config = dict(
    crop_scale_min=1,
    tokenizer='word',
    decoder_bias='all',
    decoder_layer_scale_init=0.01,
    optimizer='normuon',
    learning_rate=0.01,
    lr_schedule='linear',
)
Rows from block 4 of the text decoder, named by matrix and row number. Rows with one number belong to one neuron. Each number is 500 + 40 x the weight over its row's rms, rounded and kept within 0 to 999. All counts start at 0. Numbers have three digits each. After the name is the row's rms in percent of the matrix's.
# fc1: MLP up (decoder.blocks.4.mlp.fc1.weight, 1024x256), inputs 128-255
# fc2: MLP down (decoder.blocks.4.mlp.fc2.weight, 256x1024, transposed), outputs 128-255
fc1.647 099:493521460454502445431481495483533562528452472514492541527455490512550519473498557429487498501492495556488535420512504517517478545509490550515463452476451540470508475491460461481500483452507476493560570538464490528465498516547449496446522535564506374479527470586508533463502495482481520511476557519475473545491495483597460587493475552474513498496499525535447532515507571441409436499470
fc1.648 102:503498497533504493519447445513482505526557447554483474471513459526476456501471412522566536540534556517472493516527453537522558504510495522467457517484526548501484458482533515453541497489624497511600548564475549537506520482495463495539500487560533459521511503470447386498516497550547537434514532519464521481495433410457479527503499525525502453516516517560478463496496521552490506467427
fc1.649 099:458506512534453411472489478495461509515533555532546490486499520435470573515564438476487449501464489490480554522479549425509505480592429430500527559455470491514523475453545464498526451479516513547418442534459505507530590503515466515494484441603468480478447459494556512595457564508481494487536457485491521491586530526513523502555439478485496499439436563506571487459548460490514452480573
fc1.650 098:483473478538521556475469510469513538477534498458487476541551422465585480510506510493521538400484545506538442476500510498538482548540539518497553461480553482468494521515514501546462538506528598541491431492521532460476522549477542509519458483494549460573519453448481500492539478491503499473429496531512556598503488504475450542529473515439430449472513572448434476463521411556500494607479
fc1.651 109:430538474470524565459481502459525446569488511474429448500483587485465491557491482515468500455494420488433543473544530505451487502503529483545545460467491495532499489572476440495595537489475472529430490522507483520572545436498500571431509514526495455520586520508579524495466490529375496509466439501455425457504519520487516539479416580515490532528440477454478437536467502532501469534457
fc1.652 103:517540475480463475468562490511493471483612509451583503474486396483473519526463559517485513474476516489450633473507586500522506463533481515464518500509485511501466542483480488449518512523505480535501434448501588476530468477527478540510487491541469485540504539444571498537507534521456486491509432430484527519512517453494495516470454558448463465520508538528494490452530538611544543513517
fc1.653 089:476472534503496514483560425552546511471486490514545423483482509507550514550463564515584557454412518473461543571508530426535463506508505550503527552474552466608468503442436588549534509465486547457457510485506450431499472445455492477580486464506468511525474559444546497501529534450517541540489483474484455504507418478518518465487536531511471495479435533420569540578553495460521477529446
fc1.654 099:530576450455567513504429506538449524461515484528432573506551483469567454538436517490489452498543519514491479474572454531518452430482507528447522515585532502558378503461491455499528474490523559421499464516469550486430517490545532507483475371477489529569529486547513503535540543556539563497499484492556500507477472530459533543538510508484503464530534497414502452459530434444493516523522
fc1.655 106:549464519445560526559458510527424572512503488475535475480528536465488561512487467489481444453551509485476411496511462506486576468503478527485505508515601559509490532436482423570516487537425542564462492496577527470474480515512469471529548540516493482497448477507504496541488528520526446498450504548520507546498508435484463561513455445420550491488421512513513552527487466441473486479531
fc1.656 096:471507563506545529478501473397530428522424500518515566457525529533496480562494466480475499523490518484553493504466395495496483473578531402483503513489519570544496552508442521494494471468460516526495476539469502456505553468431503508532533459481471562525497502429535553444450519424433483534507556485484475557529474494486543516462530549465574597431511549483565568512452556468497475566533
fc1.657 102:486498451517461537487488522518515525564487474508482503515482494427531473521483577522534544422487495554466474530468456462520505493487530521519495491499520535451507456502483436598402572584500520477533427428516509465554516542557536507486546484452479532542484580492533455582552530451491485463544511507468542579498406445381470545512468448529449479568462490497456437504547534439536449520507
fc1.658 102:404474497511487527511462509545461573525486527535515511501467488491539524544534478518486535477457493487453556440444524611508511410507472459433461506527523515591495496522468447499499459586474483578474403408463483538500502452457558515481534427483494566449467535536583445511502543458518479452563519517551432460486453500487507492560514524540406550550512485465445423566545523461477478499472
fc1.659 097:501491456517477496443547462596491499465422426455539517524527455551512488542552512482500487468515544475538499525500505534483475518443497430494499530465503508480487484449516534488554430566445435465520546476495525548503476483563508521539527495525522491477501484487494428575517508501418604452565541626473443506517503500510477535458487488531516521485460517565424420517547518548429428452478
fc1.660 107:563588474532411465529428406452530500486535518498502549525525541463503494489477562484506505492589520478497431567512442515502493487515493455547552528529563439550441501509574529496486434527514435482480512532452436574442479523500481471459514483529460452501539469456407420532486457503500534493517443479464500472449463555530518495524513505521462481488492521513526517443459478522561491514476
fc1.661 098:533506569497531540461538516511522484562546441488481548526427504492470498519585511526517452515455515470469541474403452485543544471478490496436491539484530531527475430458502460517546508436523467479436463434431487565422501547603513484514494503592434517498477537521535504578501526506572586409467433528462432526570485515391529484491449445518530519564449543510516547492543518524526498518492
fc1.662 100:526405457536484518478591541469444529523526519440557513550538490578518465502509496532483425522503523479523528528430470485485452475474453440402535459458527520543462517498515522511524499492502471485514487503440496485489469508506492513536426540490538470467496453553510524537477528473545500502507473555542499492537539458539570527484500570605469502497451449463555502422437487489563525531549
fc1.663 100:518497482448484537535476488583526483519497477410469486492431517474443503508552500424547489453522556514506488503505492359483453536446497552463583481446520456538490466508470480453508608496486496497516570549494514472456559409433498412534435430536532496489560438500468476551473450518545575520446510473536461535536486532497555558545472556525455457488548510531540479512486496534454467525460
fc1.664 099:430411508520490464449560476475465454570523544577553558524534510611468554508458443541512501438496449556503546499507538496502460544513568469517468483522507511505495466529451474523516502472519519593478565543510499470583515511409513445447510491519494534475503515533503562540565485431548467543517491536468537518395498493476451466439439522512473436526505547511500486530502504531515497490515
fc1.665 096:537537491500530526568479513509475493487444402539503482504481448494507505562479506562545528517430566464566550453487538481504413543473488514501547453487518509467459531452552559518562485467463485562543534496456518428474531515494452491528429483490544497481557547513485532542512470532546453460500501523529541535564480522438514455498500507430490518476515526476480470534417550540533555510447
fc1.666 093:513502461427429436508555541499490582544446410500486476465442585455586522520509478508469465468560541621498477511472473495486441509504491497514489498447475487508478505491536429523491546500427495559419491506525473552516491477492546507497524565575476396473535496464483516478482505486469513455579490483549503490507415475530496449523510486484566455556490477546489431512561529544545500512471
fc1.667 100:544447521333471577503490450430551475476479455478453435568582548503469561488451496517493491512490530489470498499440514488401590431517460479412489560511510495468584489558523525510427497424481577451461465517541489500543566439498505534513464491554567522511513507465470525574458525476531544470518462523489454521521532468517479502514421562456516538563490492497490554456563472442496467470477
fc1.668 102:454405466513544530585530479549478520518417513516547533533564541531501440476490485395459480441472520446488526494549464479548463494536537516505480508555532454431512505504495540528484410543515553574491481543543474475499463497491467536499553632549502478535523437438472417489473531514482482476503513497504509513474544506521493527489487462503559557534567440477567519548448568485446498533438
fc1.669 100:472483498418481495489443449429509507507526465458486476560507527516437524406516481553501416516465485524514519501541532578486480454502458488498472461448516378475541475572517416599477493434517516544467468552542526490518531502487540490520497517547456561411492486504535469502490467571488515534451510502537495540500499547555484477481525523506566528518486472463479564442446510556505497554522
fc1.670 102:453488481483513482568445491478492494482539479502414557485458461473489473443527461492513546550496442450531465523466537532523514498418530510457537445466505472491397567478485468472496475560537531508526441436512523506575559580519429530500520465469510499527472426457537517430494466544539515535571477613516441525476470529532509490500508547473556494472455488580464508469529492573524498529481
fc1.671 095:505501526578440454482521448515501505544515477521467488471507552531556421419532543519516521518514521518454496459409439526498493568449514524475501535443485559583613454445458460496557452587464450489469465461491508525452599510494513568473479533536495366526521504505520489504535443467516463492505532490497521534450472482550493449497479520558519443526447477479483488467468527424466482518513
fc1.672 099:511440476440539564532481595470466516471484461456496552493515465423537481486470513533462488456525519432500555532534533440512519466474545472474538487510465470494457444518474471583470449523608507458529531498517516501496472462449546524488452438531539421491557521531397555574537504430540537472489499504533486478484431525409485547568505504556457556491491476527475530463477480528438483530567
fc1.673 098:484457533528531515508547486533549532478446505524388568443526477491473464548492493505476419512522504521514534491524472585477491433439456515456537445424534468499522478542428468497570529556416492543486504502511473524417460549513597484554453493515481453474576539539539507549480489427512465548463549580501546494532479501516502548523544487531487521490452415563506458535528445479497496480505
fc1.674 100:470507477502509484542448462473477472416565509481550509464503478525555549502534431531525473539514453522466514573482512500528535476551492575447438457451553536509555518535525492505488485485507488500494536475504478494523550453453473495572495496524469531452528560451487509532554487454502514459520485475518526523488483438465509490469511460497479588533542490447553563521540536518446520466463
fc1.675 105:478487583512521493507502489463449462518492450437446540527562556476500436532420398455447570524554436452462551466413465538459601558412493489476499480540396497526492523501438497471514555487438554512398493484548576564508492515513484432467494483557644518476529514487513449508482416481509505452497497517504526494545510479462479553477478487462449535527560519538475500464495545476523531479500
fc1.676 098:434458537445406499415519488533557515509500429532424434528489455443576516513474515498593448463452519571408532477439545453499496519544567474486489508553458479467487406558534504513514508411538462541526541494435504512552481503477545521557568520528473546448456506502458458557497497463506506454466467500595526530523540535466509503415601545496484486488524524497518489518536466513484523497524
fc1.677 094:469483494495489500546561485498451467525515542530486476592521457450458534442399481486526509483527536482474479433487474444474476566465517467398495507500482491441435521569512546442495435546542546489513523538535579487543485455516557553493515457500461520598463497473491552477558530513516553492538479407490479548465539544436516562504522528495538483589446451574417553512536563497554501499469
fc1.678 095:484426533519462498455465498461492531529567521497470468485505514479510541514553423497447461516486547463541495488382454447633476510553547482602579484500452441554529447501523500477482506474493549503581530525466514474455557482550543451521556477441409438408479519518489409497481485424489540472555539521474481463510500477419538504576531534503447545491465492454524514518443501524505518499487
fc1.679 103:478579514549533458518456464441445510513558537566512527489515408514506480442552506450481540422536467500462496494503475527484489548498542472513537484447511480448545527492466523569510512555475501542475502481599474498474530549532539470503488502551514458513473549552610550498502521471488526496537432483467478495536480527518542501425473519490531504554436496470495446527515515445553525472427
fc1.680 107:494501595485577451517445528487456497486489486577499466512560494500457493533565509534475484465555535541466515526517500485500505477470571516384524475497488558434537491562540458558469563524496512406516474453486506473507573507471512492551456542469575442500426478511496481506473530482447484535477390509497484602445528486465500456463521517439502573525546446539491488479509616458487490391500
fc1.681 105:480443473508499483505430528477473543587546470492504570435509492455548495475460447513505523480505451473495453529515459482552463555429516528437544522487433465568498502492488507472484499473496469462504577588531492499531524509539525511387475535510548497490531453446533566495468542553435453503499526472497511520496532469539541499518547493434510595511487568536492547537514585487453479539419
fc1.682 093:535477508461448454527424492462463543533478578514476566523468462458404575530481493486489460464533472489496518553519478542492503492513423505548485542486491514475446450506542521550498482485488533544554510496470503540534495495532561554503535477545486492556536496551488495488586530463511492453540542499521516507518561492494456503474559476474575412480503597550450478552516446551528485441535
fc1.683 096:517525560507474501479508453460479409506502514481416487493453456522500462535501509410537484499564534509489481491509553499497493489508504475504571490517524498585466463565469470541531489494532481479445564541530464514507544504514521490524487463464491507452528483556503514577532478513581563522525498523456549539445419458526417512485535500535476480505516528456507484485427480476516562497468
fc1.684 101:470489480518523541491499472508508453516518525451505481538567544480513480495509549563551490440403523486514519524477513523467509450517546487454522540576499421511473559494440563400522428517500527456470511504534514440584537488495517572460439443525401472464471493460532517521549535525492532495465539562539550482483457496531571506515482496446516519467490537464537439513551530561415425505557
fc1.685 102:534441501512495549534532471431504592473533517459435494479494531517489499476504527475517494526565590541491554510528521422556464525499445495549508491519499533579440453532552450504530527458560487500514549518431558478472504458538498496451493424472474554447452557492503524561491481472551557535497478513513489535506537521523508473469543514438492456497505555485546398556470480450546490520521
fc1.686 109:513494495492499488473494405583492557457520452465481530445518423431484497538488476517442605488542494541480493491498459499531465523552431487545475511534511469438452468448469529452466522457525491503501532552506453501565513535463467496584524509465527526454480455459515497570512533473455521509525584505506532493471501516518589586530533526512490504526580504512515528510534516489517545487548
fc1.687 104:413523512469466477466503455486524489494489485508469509606514524568509558517511491474488458518523434537441528492536555476582474437510501470487498548468501513501464477489528513478563532508512540538451486420500464530525437571528462592437453490496537449487496526494520480478597436516428408464477542558520515491464537480549484495513444578500466527452608495608488480538486471452478468467486
fc1.688 100:481476496547509560459495473435556547411499487510503498548560494502524561571490561471501513554579430566471596478449415485486545466464434499511542518481501510471459482488450481470496572492466514480496469546461497524538511474558533554492470448489455572504465493452433498422457474516483506413527597483450533539527499493492536512470539534447473506431509461525481386574444506456478515519432
fc1.689 099:559466547530447543487518503490488502507540510451526461466468524497495530480515520625519510489479456548492527511490445520444517551489436473460452550524509504537417531438534480512502480497477529457483492590490580458449481478516486507539521402509514525451446466530506448513492490446439457521453480462531439589509463533502521526555537476530479531454490453447499498522439477556464548515466
fc1.690 103:529523459542475531534547505472525522527510510573484537529432437499565536571552427564578591486544586479465497545462472533498503482415472521549478502539519570485491424517549502552522467536438531475471521426478498417522491515448478474480466556482596475521515543472480505427506497503464517510532480496455467509509487432457524484476539476497536460487539511454495506493559496517517573532499
fc1.691 095:462547431455518508555536478526485504574480516541491457561535511478463462472512542527542413439435501474494505477507526463507419472472499528521547527480509551550538499543541490493569552473464546552471498494451482454543483522556560585513510467590574537495470524452482554473448514468460461546510439517553515441526489523447568523553542531525475422531485484502472496551550493476528499518458
fc1.692 101:478489444478472553532517474578546531570528492590485496508482477427471496466514465495506498496458469473522518555488565489537523502473504515443514490506544511515460547536455471537543532437533484516497469497463467518507566508547461492445530492547474533535474500480492526558491454447462565528450534469418517476541567466454539535490517559533462528562465435467465470460565479517509614449524
fc1.693 098:452486459484511472517546438427573496532527456494530474469547429482490549490507466498532492536523516464554480529515502540469516559483420549503435492422430425483455524565572439442499541520467480458491480479510465528525454514534488527484530523463467499486474525501474463581500543435519587569507500486455496593469519491550508579507480522438518549460547517542507497479449449491457541445396
fc1.694 100:486492525508446566498566537500501558499439469511520516548515489521496461577477552490575431554515508513553529489477546529467478493534532489513476509521521434519554549520471535503501507463528603465558510481489521498451484442481452456421517505460449547472476501399441440498520462453538466538565511566483563469427470478521491576549494534483468480490529460510486444508461500471473533547512
fc1.695 100:514513475461521466516429477509509520437517587496526519556497526518521489548495487527464481524581495475559492478514497414532524495508567557541451440498464523463528532527521448505505446562467558499481519505501509466481486528536486608493491445445444484594520498439492454508549472449497564498489525493494479554452516500446536407512438506552507546474572446444491443506479533520527435528510
fc1.696 097:562476528596462419442491503512391458389433510503501501473538454466497460543588459547483529421488434482547549443504510467563532539422538531456504463458474512528445501442542502494497496573496593515523541504485467471448456510430472511513494544468503426480485547513492521516503523493399503524543464469502521462504506458484474509526494516484491457529495485506469466474450520604553494536478
fc1.697 102:470477455548515495564492491535413466540506536510482525532421502485460472499515502445437525511541495537494497563515506491526453469508605465476493435549567513503382449465506510528506508412563490494555546449568509558529484448535528517449556496488463513547531449554470601472474564489562514464547550508522562528522554475461449515419573470479499530585476578499485533491473515574531531440440
fc1.698 102:455453508537527611460555492423453521525513515480530536542514469500545518541523526512518526498494491593484510494518446499521530538506450437447497456528486480540482540609534444481504547541533453496454532485530550577513499461518503495534514523469514481402498541530431515587546535441613557521586498405516500449510440499496562535479528479433452471506519509435511539498472529466428518522467
fc2.647 095:491529542522498500505508459470439500492477502466463511511511461522505564521514454537476431523597535477579595454470555470524409478624480414518447502472514515500534507538505425479473507594535525511457486508411528524464498526534475567498547437486483455513457540514439560497554505467542592489557464510478507500443499448529454511462467479550534515497493518513535514468548536506515480519431
fc2.648 110:591478469487545493487495551464515433506459525559507467546439518464569485525495475516432463520509465535470472503534492480467534517444520470516486572522537569447461460517517511457521453498511503433479577464496488468510474434544486553508411488566441460458507512531514511512542560505543533520573514499518472458462603523443506446534462458509553439530489491430514407468423584536624459472468
fc2.649 096:503455515571454536516473512493482491489476531500516463455548458491466543588539540406444540488499525498431466433474563476524519445531529447464459478504507479589481549513509479537515442498444503530508559475386519513462493489445490470501503536464492556467563561522503527534559456478509527540537506522445468536448591482532569498455552570547520482506505531447504506491566465450476554530460
fc2.650 097:490449514531495550566527528532455527589477497456475464470522569454482504519449452507513553514450500441491513541559502464522511521584505532416548543409475479494471461588491518499533476458529462495446488528532512508443489509512482572530529501516540525595539488494524508572486514512539537538550537531502478557529553535568532463495511547511501483393476425540424491449473404416518420496477
fc2.651 104:544494453524475513469488509509487531492488489570491484511486635496458529493496460501522526487479548468521469527547507489547495433530500471446450480518486489499461426486491509596572553491512445480538479528497520504473467506563515555458439487536471510525540455561484458494517482548513500494460480514512508609503498399501493523460528527541527482485534540509404540500531514511558526418458
fc2.652 095:479510464455523560547498499543511528473541440445475497509515451384525515519576568479409552470473521477502455530500527487468540567556507559504524569542504497480553527508485454492449424551484381449534510505505492507481461475545531451445519514444514450552523486537518607451575440551472505581528519539515518525471482442509503517454464478448437541515402438474537501497470503448445519488473
fc2.653 100:481530528578423427542527548437483518442512542519525515440402508509513492406568556503497469481507528500469500446505465547531427517529478452528526506582480514567513437503453547486516515480488517513461494532471543519498508569410511557524534535509569494461478582447522455484515530513484486479477488547566483416462444526495444516449475467557479524519544535542471433509503485565511546463541
fc2.654 106:487509501449489556567479532489550462527435460462459562441444601553519490476502453570537456433427490447512465538455526491545484516469452471526543466568495539519491424510496495457543458493461464536504537536504482528567472438391527429442538567452499506492484531556506449566428518452543524495439465533460496504447518486461561451507467434512545511543541498526530463448544506501538573576420
fc2.655 095:431564448492517463486446503497487509508473455468458509491446583508507421511614448470541454489475477447439495495509559501464509497539598474540567485470493505528542538497506437477456631511556529475481518446496464433520513584470491576482460518459575533484440484541470566488498488479566494482479515448507512546507522400533560412526530503489439525424516471453515466530525475479580508522551
fc2.656 095:539537489518499562518487544483524524505478547464546495495498424495458489534531539472406575525514445396533416545478425472443509604495540528521494525490515490566543552483467611472528536416509472465514485514433502516516479491508539504559467474497518453514589492478497496489459529572622504505505505484470479470502513517492612497502453460464475476517449496471518495527465468453588482573503
fc2.657 106:483540524549528524504504495487449496485529520468504521467467551460497446448531539484472499487498447472488494456532458472409472522516509522507510465526570571521484533478483546530468462446511448498499539573528499576510443499527505456484524508445462391509494541466542581482523509505591525514489477499523515522493542507426444578489431539537519424498474529505533458496471520403574459544475
fc2.658 095:442429445502449465505474535479461453517457453534513463490499469467474552488515498548557545421602527503574444527544465572440511497475504539472532557544492496509488477491556480509508492456434506519446536478507455535452457509473458503447573486478532527457490451505476512473590536491490571533511489444507529514466568505534479539468537516474514577542487515515440439440559546515531449439545
fc2.659 100:495485491568505525586465490500565549469554462521538484514502492516572545467464514464449456537482438491508512429510484477520491533503482531541473541441455465523450554552490526482489520506490541473511494454497521502497547551457469569466443546447506509471467550556492433490465519533414538526547473468506434558472523545501443445501437579522457530507504480518497501512504468468506542460509
fc2.660 109:556545500511455490412548481503543490449570467498406557481409514443385526475537467547501487479551531523441533513532527504517438549505523460490514457506430540499494514485447564453463457520497494518518560509520427486497557512476495515493446504449530496484431445483505497523462472576533463528584512541409488457515467526491517495526475505459503534541480560501511507467545531480524535540515
fc2.661 092:568404467582475501523593531547443495479509499567495456520519505504474456539457454477470449506549517479544549435513542479464493486445492504497527503476456446503556506513459490499426515499471494553523503471508514455525478495589538506482477500450503524511545558454435492508524498536509576500472523436501525536537463522466464515542498400474493483443499509450488509523497480488460543482499
fc2.662 104:479590469603459548529510557432555502475516517471484481549575509492569531555475557419477478437540480495486502535539473466492492521462476530474471430506453457499501569496507491530503518455445424510477448560477507571510490488502542500514443542498471489487474523464541501542467550524505471496539510468476451493504502477502505530483431487582445518461485505463548529531484531521560484483498
fc2.663 099:468483546481479520475487436513467464543495548463508568487531499501566521512508552482492529540511458545529423455553531415472495572488519485501602491508563477523517456502563553475536530463463452401544458492473575476456552499556497542514561479502501482489467561449432538563464484522498514467484489575585458491463455517431554467594483395463510481450489549455494578446430575597533483452494
fc2.664 098:585520432451510512482510514509474494484543506438497552526506559541467470577473511486541505470528543524465542593500433530554532472520516493518506521513479530511481456507423513468560549502483499528560434486456500477568446464583494551475505462511517524482494482494493480542426498476526460382490525521482600464535464481551494491481467563501452520441467570612424504527466562459528437582538
fc2.665 095:490491500551489541496529471487474538496494426420565507546490545438521542486463505461547547426454498511527537516569448546538483423485474428498530457543491529556539547544520541458546485555504537535496525551567488383480542516541457525471513469506562501499455461501581524529468492518455462480469502512493546521427546502430580459552494541419455569471491471526487493505489512475481463442568
fc2.666 106:505531507557484529495523502435497462426539500528558479470497475572501458439483506483533488484452357439473520514517550464504490489463533488483500467454525497508473457475574485562530494499518487503610483551421493572460440476520495438498494434521451512487526458547556525450515553472451533529479454475491452454454489565466558574498502518519614523530497372453545525434467475552434458492490
fc2.667 108:529447461598515524523522448482546558502518461533477502600500484477439527456450452562486487464464489522492484487508473504478578503558493476471496555530527458520461442523463448536566487532478552498485570516450497528568514482507526462463571459439521499526490506522494546501505532540468478526484536453438524567553526445528446463546492499475454534498559584496549510471554489530513607441487
fc2.668 091:486525509472485560532524514505535390431498509513495490499408505562489535501476579564429512468457539471528533494571517590471492464469396504480450507512524517464480513440486483553522517559512547457490469458518487487488546461402500517534498494443500512462468540517510500412505536523529513404441452531508507483449430486411479447444521574503497528509497545487541536503511455519532472495483
fc2.669 095:488554418496514494545433496545481449506518505501554428457563542512525491487526471509472532485553464545490565438606547535494459560594497515498391521435541504503490512442498436573505531442509535463394547500568463482488514513510503515498532483518473535539525530461518500476462493562530451545490490494493439556466458510559484483516529486471481497470507466463522451492460488502521510498435
fc2.670 094:507480488501525458516493498562468559478453533492545535516473392475514457605457529490441531587485477502514483528507539440533418522518519519505441524496504444504544496540444431538479541438528527520440483541497549525457502478541520459538471514497478492439449517490465455570547529503538543538540478472470521472506464469479540499509553526539572482515492492508414549419482515469505436491538
fc2.671 100:463455550545559527502514445529413527578421498535554541522534496504461476540520447468519436515541548491483514481430489477516479549495492450460441578528517529548525478477556483475505480461459443478459481528588520514578533549497580503471499507543498571478494482492504400532540482503557469538579534463501471432466515528467440579496439459460538545543427501457524487456501524486441461510536
fc2.672 095:467574447503510540479399571551533492468487505450532476521529497454452529475443522531453476464516495499485450461476511503518581518505471516581542584535520460568477397514476527514509414501470495525485460466490491513576536560462479518460463516537500464512594558558511551481499492503481460473594525481502447541459531437497516479505475464487502553496514516544567538473466512468442471486450
fc2.673 121:521421463508475525456446438504527462462501511480512541543517534496474527485478471386594447507554515548616595520523496490487555484513510519463543479434570533515529538462470555522468466490450531538547551453494462523545500525438510542514523482470598476400493520487487466471481503452439548468474483519478477509448559531487548502485509512471517479540519543529492476481500519537538588471508
fc2.674 097:481540532539453559479485500452509496556632506516502472526509539521582552483520508543414516516544442544484511501546514456510527514453451513560490496511461486509469463520520486501439527440520454427549463486493475547512431509464563544485492493516446534536497512485522464484549531519556510476459500517557483449484465472493481447516527452473509485467455450557454478479509550470485499429490
fc2.675 095:448519461532506468433480457471560502476545504521560423467523472477436489475509505592486570447534482470458490495490509493516506464488491585524497531476536545502488577444561548484502463473412450480516479496516524458502494497522544510473491468533463506476536534572440480512523416520536476537548471537557516496434546489514446571525563554476539500462531462556504510523481477524469505550476
fc2.676 104:494535532446537489431499516521527526507479498523528544485531454454466464486561489494473484445577426579453447551510522533452481501527538509465450489426479519587530510560491454449506517467462502487539533519503505469537481513450545564530547504501505575505533518531463500409533479545543483484514465441542529554418478473589523457507522439485519500468492483496596468529550531503497457552440
fc2.677 107:498505507451540423496548512492539492482544502489469400507502523487491433480547581481527551519488502485522507486452510505488528553438454512524464538463431501435485497480476440577443468538510548480487440504493501442504498518539428491548501443512445491505475516525478451494459471536484492520555473510463474516440544420520405504483559475484505529514491531486505449521523435502471482462558
fc2.678 101:510475514510481461429493497539510539495467409492506466396528511544446489526546442531507439501531495531510460452490617404514521507479563535450490496575533574575540461558476481509486506550433428550562552486518464524447460504454431504459503492523498532460470464470488486559475510478539574452471530504513534542431575495427440474487483495540497600510423492408563535557489497481457442517488
fc2.679 089:482532568539518509482502452566544476472459450534439485491576454454522514503504466540493437522502514528445535494576551477546392491532522576554476502529510502471528476531547481474530508513410467507443596512579469475501453452528516507436484495559528473529471468467455502514461557489547424455464543537553548496551522488452520493587537494440418493493540478560413425616545428501466482453451
fc2.680 081:509475500469507468557467541466578521499416504508472526454472509531536524463554446465498489500472530476422484545521524435522461558459406470490422527465509475498520520523530549532561545541455501515536591504484496494538457515553498519530433520432455458517482431482506536528464490452591484505507446515501528486557466489525543454466524456494565498471535538490444546499550436468543519476450
fc2.681 109:467570498559440538397509453510488434510460517463549545534458518562419584517506475563505493538504446466509433468464487501514459398500510558442548515480572466479528597514528408535496453501494472520513512486507483531518483473533569501559479504492470475454544507541510530484489428519491441515488468433443556512485412510511531498464438510512493535558462470537558482541495501535500509476500
fc2.682 102:534488585540499541546528582517504437498546491508443442457474488537448496486614458437473494473584512549574504515486526496489506502448524502489511464621535558479486470443469523483549480478451594492503494479540520462521458528552524485516505478452478497483486472511579565569481540439504460472515535459565474429437526509573383498479546455500512494499571572501528538528561550507494475429476
fc2.683 118:445478439460518509540489569516497532493498487493516537497556526484470494532487455553610496526439533507529514540498515576512523464478530556492507444486499449576496466530460521522469565521509494443515500491478529486508477493532490473489521524539511484458505512476393524457453555507524507497566507401541505517530429493545478482527469511496524479471480567649575400506516492480399456513505
fc2.684 096:518440524507485397471527513464451457526494500516443603434506500565488503524369530557531465456526474498445533525504508516511504525505466537556480510484536508491528476463513520500548474471524464480502579473478541458402499508434500447544556490534504469498478504557504501442460475514558488481530585463547575537546526454553512535468461542564515378523493531508485497493450563444533579509482
fc2.685 101:530453495443477510524469521486496508561517460478407460429481516457463425524482580477483492514527476473543508565504474519459532476501462478459464476448556521483531485410421468474561506511521545532410529467488563547527494539536496527482602520510494554396507530549502494418411492538487497448524490432496468526461529535515558522525491502451456475532532531543464509509510550494424529529476
fc2.686 104:549516552459550533463450413554488538423501471493509550504531455466522540394500531472474502507539503506509474497535421518546416532510422523568507481462530493546556509443469541555573527489515529492520526471526477514489541479500556497531401547482501481498475522529488534540486503434444457486475535533537494450499498509536502543502539497487563466596471549533535508459499484561448529582536
fc2.687 108:529462431505479489533502579464494468520571524471509491523536541471588572492470465513474512486550534507482474572447546473479549452528561491521482415520379437490449475464458522477515560552521547507502509460555525493586520530479505538562519568468508527482484517508534525463547485563608605495437590522475466501537583417460495518440499483468495472508504516543498476497475501484547492470526
fc2.688 099:450503527539501421507403573440465426516531504483519511495528591501497450416500462564521509548517496525546511523457565563531490521440492448558560492474464560561495478502540426487535483549531512455498493579513569516530462526448486478549469525459468518513488461535516503492521507530526479479425488495543522577477498457457493513448476475482433533563488480504469486389454474489538521509488
fc2.689 090:437561487511539468488437534498456487458598491556533472566467500499507441492416516481561499524470503530492510509538429423475539564471433465572488508502510497535506528531474497471424541560498459448482472508516436528533498501431529520568511505491436487567460471526521534502478519599537550494544501482541558526494482498505524486443433473570473393522512539501502487567544567426512478469470
fc2.690 106:540520529524479440480462499398492475455500517531465492552515478515553514505412440431545504536500500420439472465414519420548446499499461535476491600514483531454504489486568512494540593437545521436521495544492455460445553511454539459567549417533518467484461524592530501525588493494471540502539476540475487522514437492489484552486463522504584489485496580476567423536489535489496415509471
fc2.691 098:513490539528541485417570511591507497519454520517493484492489604468460509479470475474539494493617431582451502522536477514460487572531537467488493550471410556438492467468530493484455474440516478542499532458522505504471509535505479491487496506537533491475483520551470439568559541443532499431483448433461509429462438469525497482499494471562564589480530473479440485420477516468498511524505
fc2.692 094:577483451534557452439531506490521461497456505523492490513436496463504538522570459408503454509551539512472462465419592421409498513511520450488488452438533466512455525440586469475434476481491486520481515492518471467527455503465506482514471480515540508602505529534464474492442482485527446451546467446516453494503508450570562548525479497477530511486467486434462522496506521474581548499470
fc2.693 100:475495432492486483484504491545438583534552556490551501482498445468472482453475464519521644502575486496558457583519434539450520501465468437448467459472483553511453487472506472534533461480531503528512513579520495438462444600549496581482507577497511543513430577542456510488494524471503526540500495498524467532483449538487513537491496480551625528561542508460482523475537486432559421528474
fc2.694 108:466432526492519521530503597556447513484440519425504432533503528456498439520464466446476486494480545515487543508468572435453478458452488519539519553462504475549569469434525508500429514541507572491490436495531502382485550522537430562514550506504516551515610487458441543550532450482488435491480587471558536502467471563553563466500526472448514538521584503465445418597517539516565539470511
fc2.695 105:490512464425469432502518541486469538548479453476496528459511449484515481464466472448524474521468494537500488466474557442531483556489559497512524511467512446424530507416513497499526563444453551532460504573490558466560492491495612509534429521540504463449515487483417524506505517469561578503518532447572556496498530494518485534548494477473525510506539519536446463550471475533573564517465
fc2.696 094:496408513519505443448451482438539454494524543518498536525469526508531486413539465499468456549544457538506489547444519526516453446427460552430436489551468459496545488519452444510508425480513495544479496509455452526475465509616515480432512483500509530561446544523467546485447589480430537585527508544528519516516506471499551511469532518533495448517510564571541483562520557512444441484522
fc2.697 101:502533473508572499557494554483475485458508492497466436502494529529570581527546477447535466512482493569510493494513526527491572537458439492482442452453468502503423485539504454485462554500532488559548519483424475519439484469496560497542506481501497478482496540479486566551501437477501601541502518540457510464544463433541513548530470496545477486479487503452477555462468416514440541474484
fc2.698 100:429459521514475513472570547523519487543497461486522454525504540561452521524514573552558491560480469542597500470551455569412506448462492542552568415499477477514532482445443499438488467506580492583523514474480494425476512521473578544416529528468535502493474587440552522617514530514511485479543512510600470522514467508454504508540469501471594496508518532471460544517498472489485503577503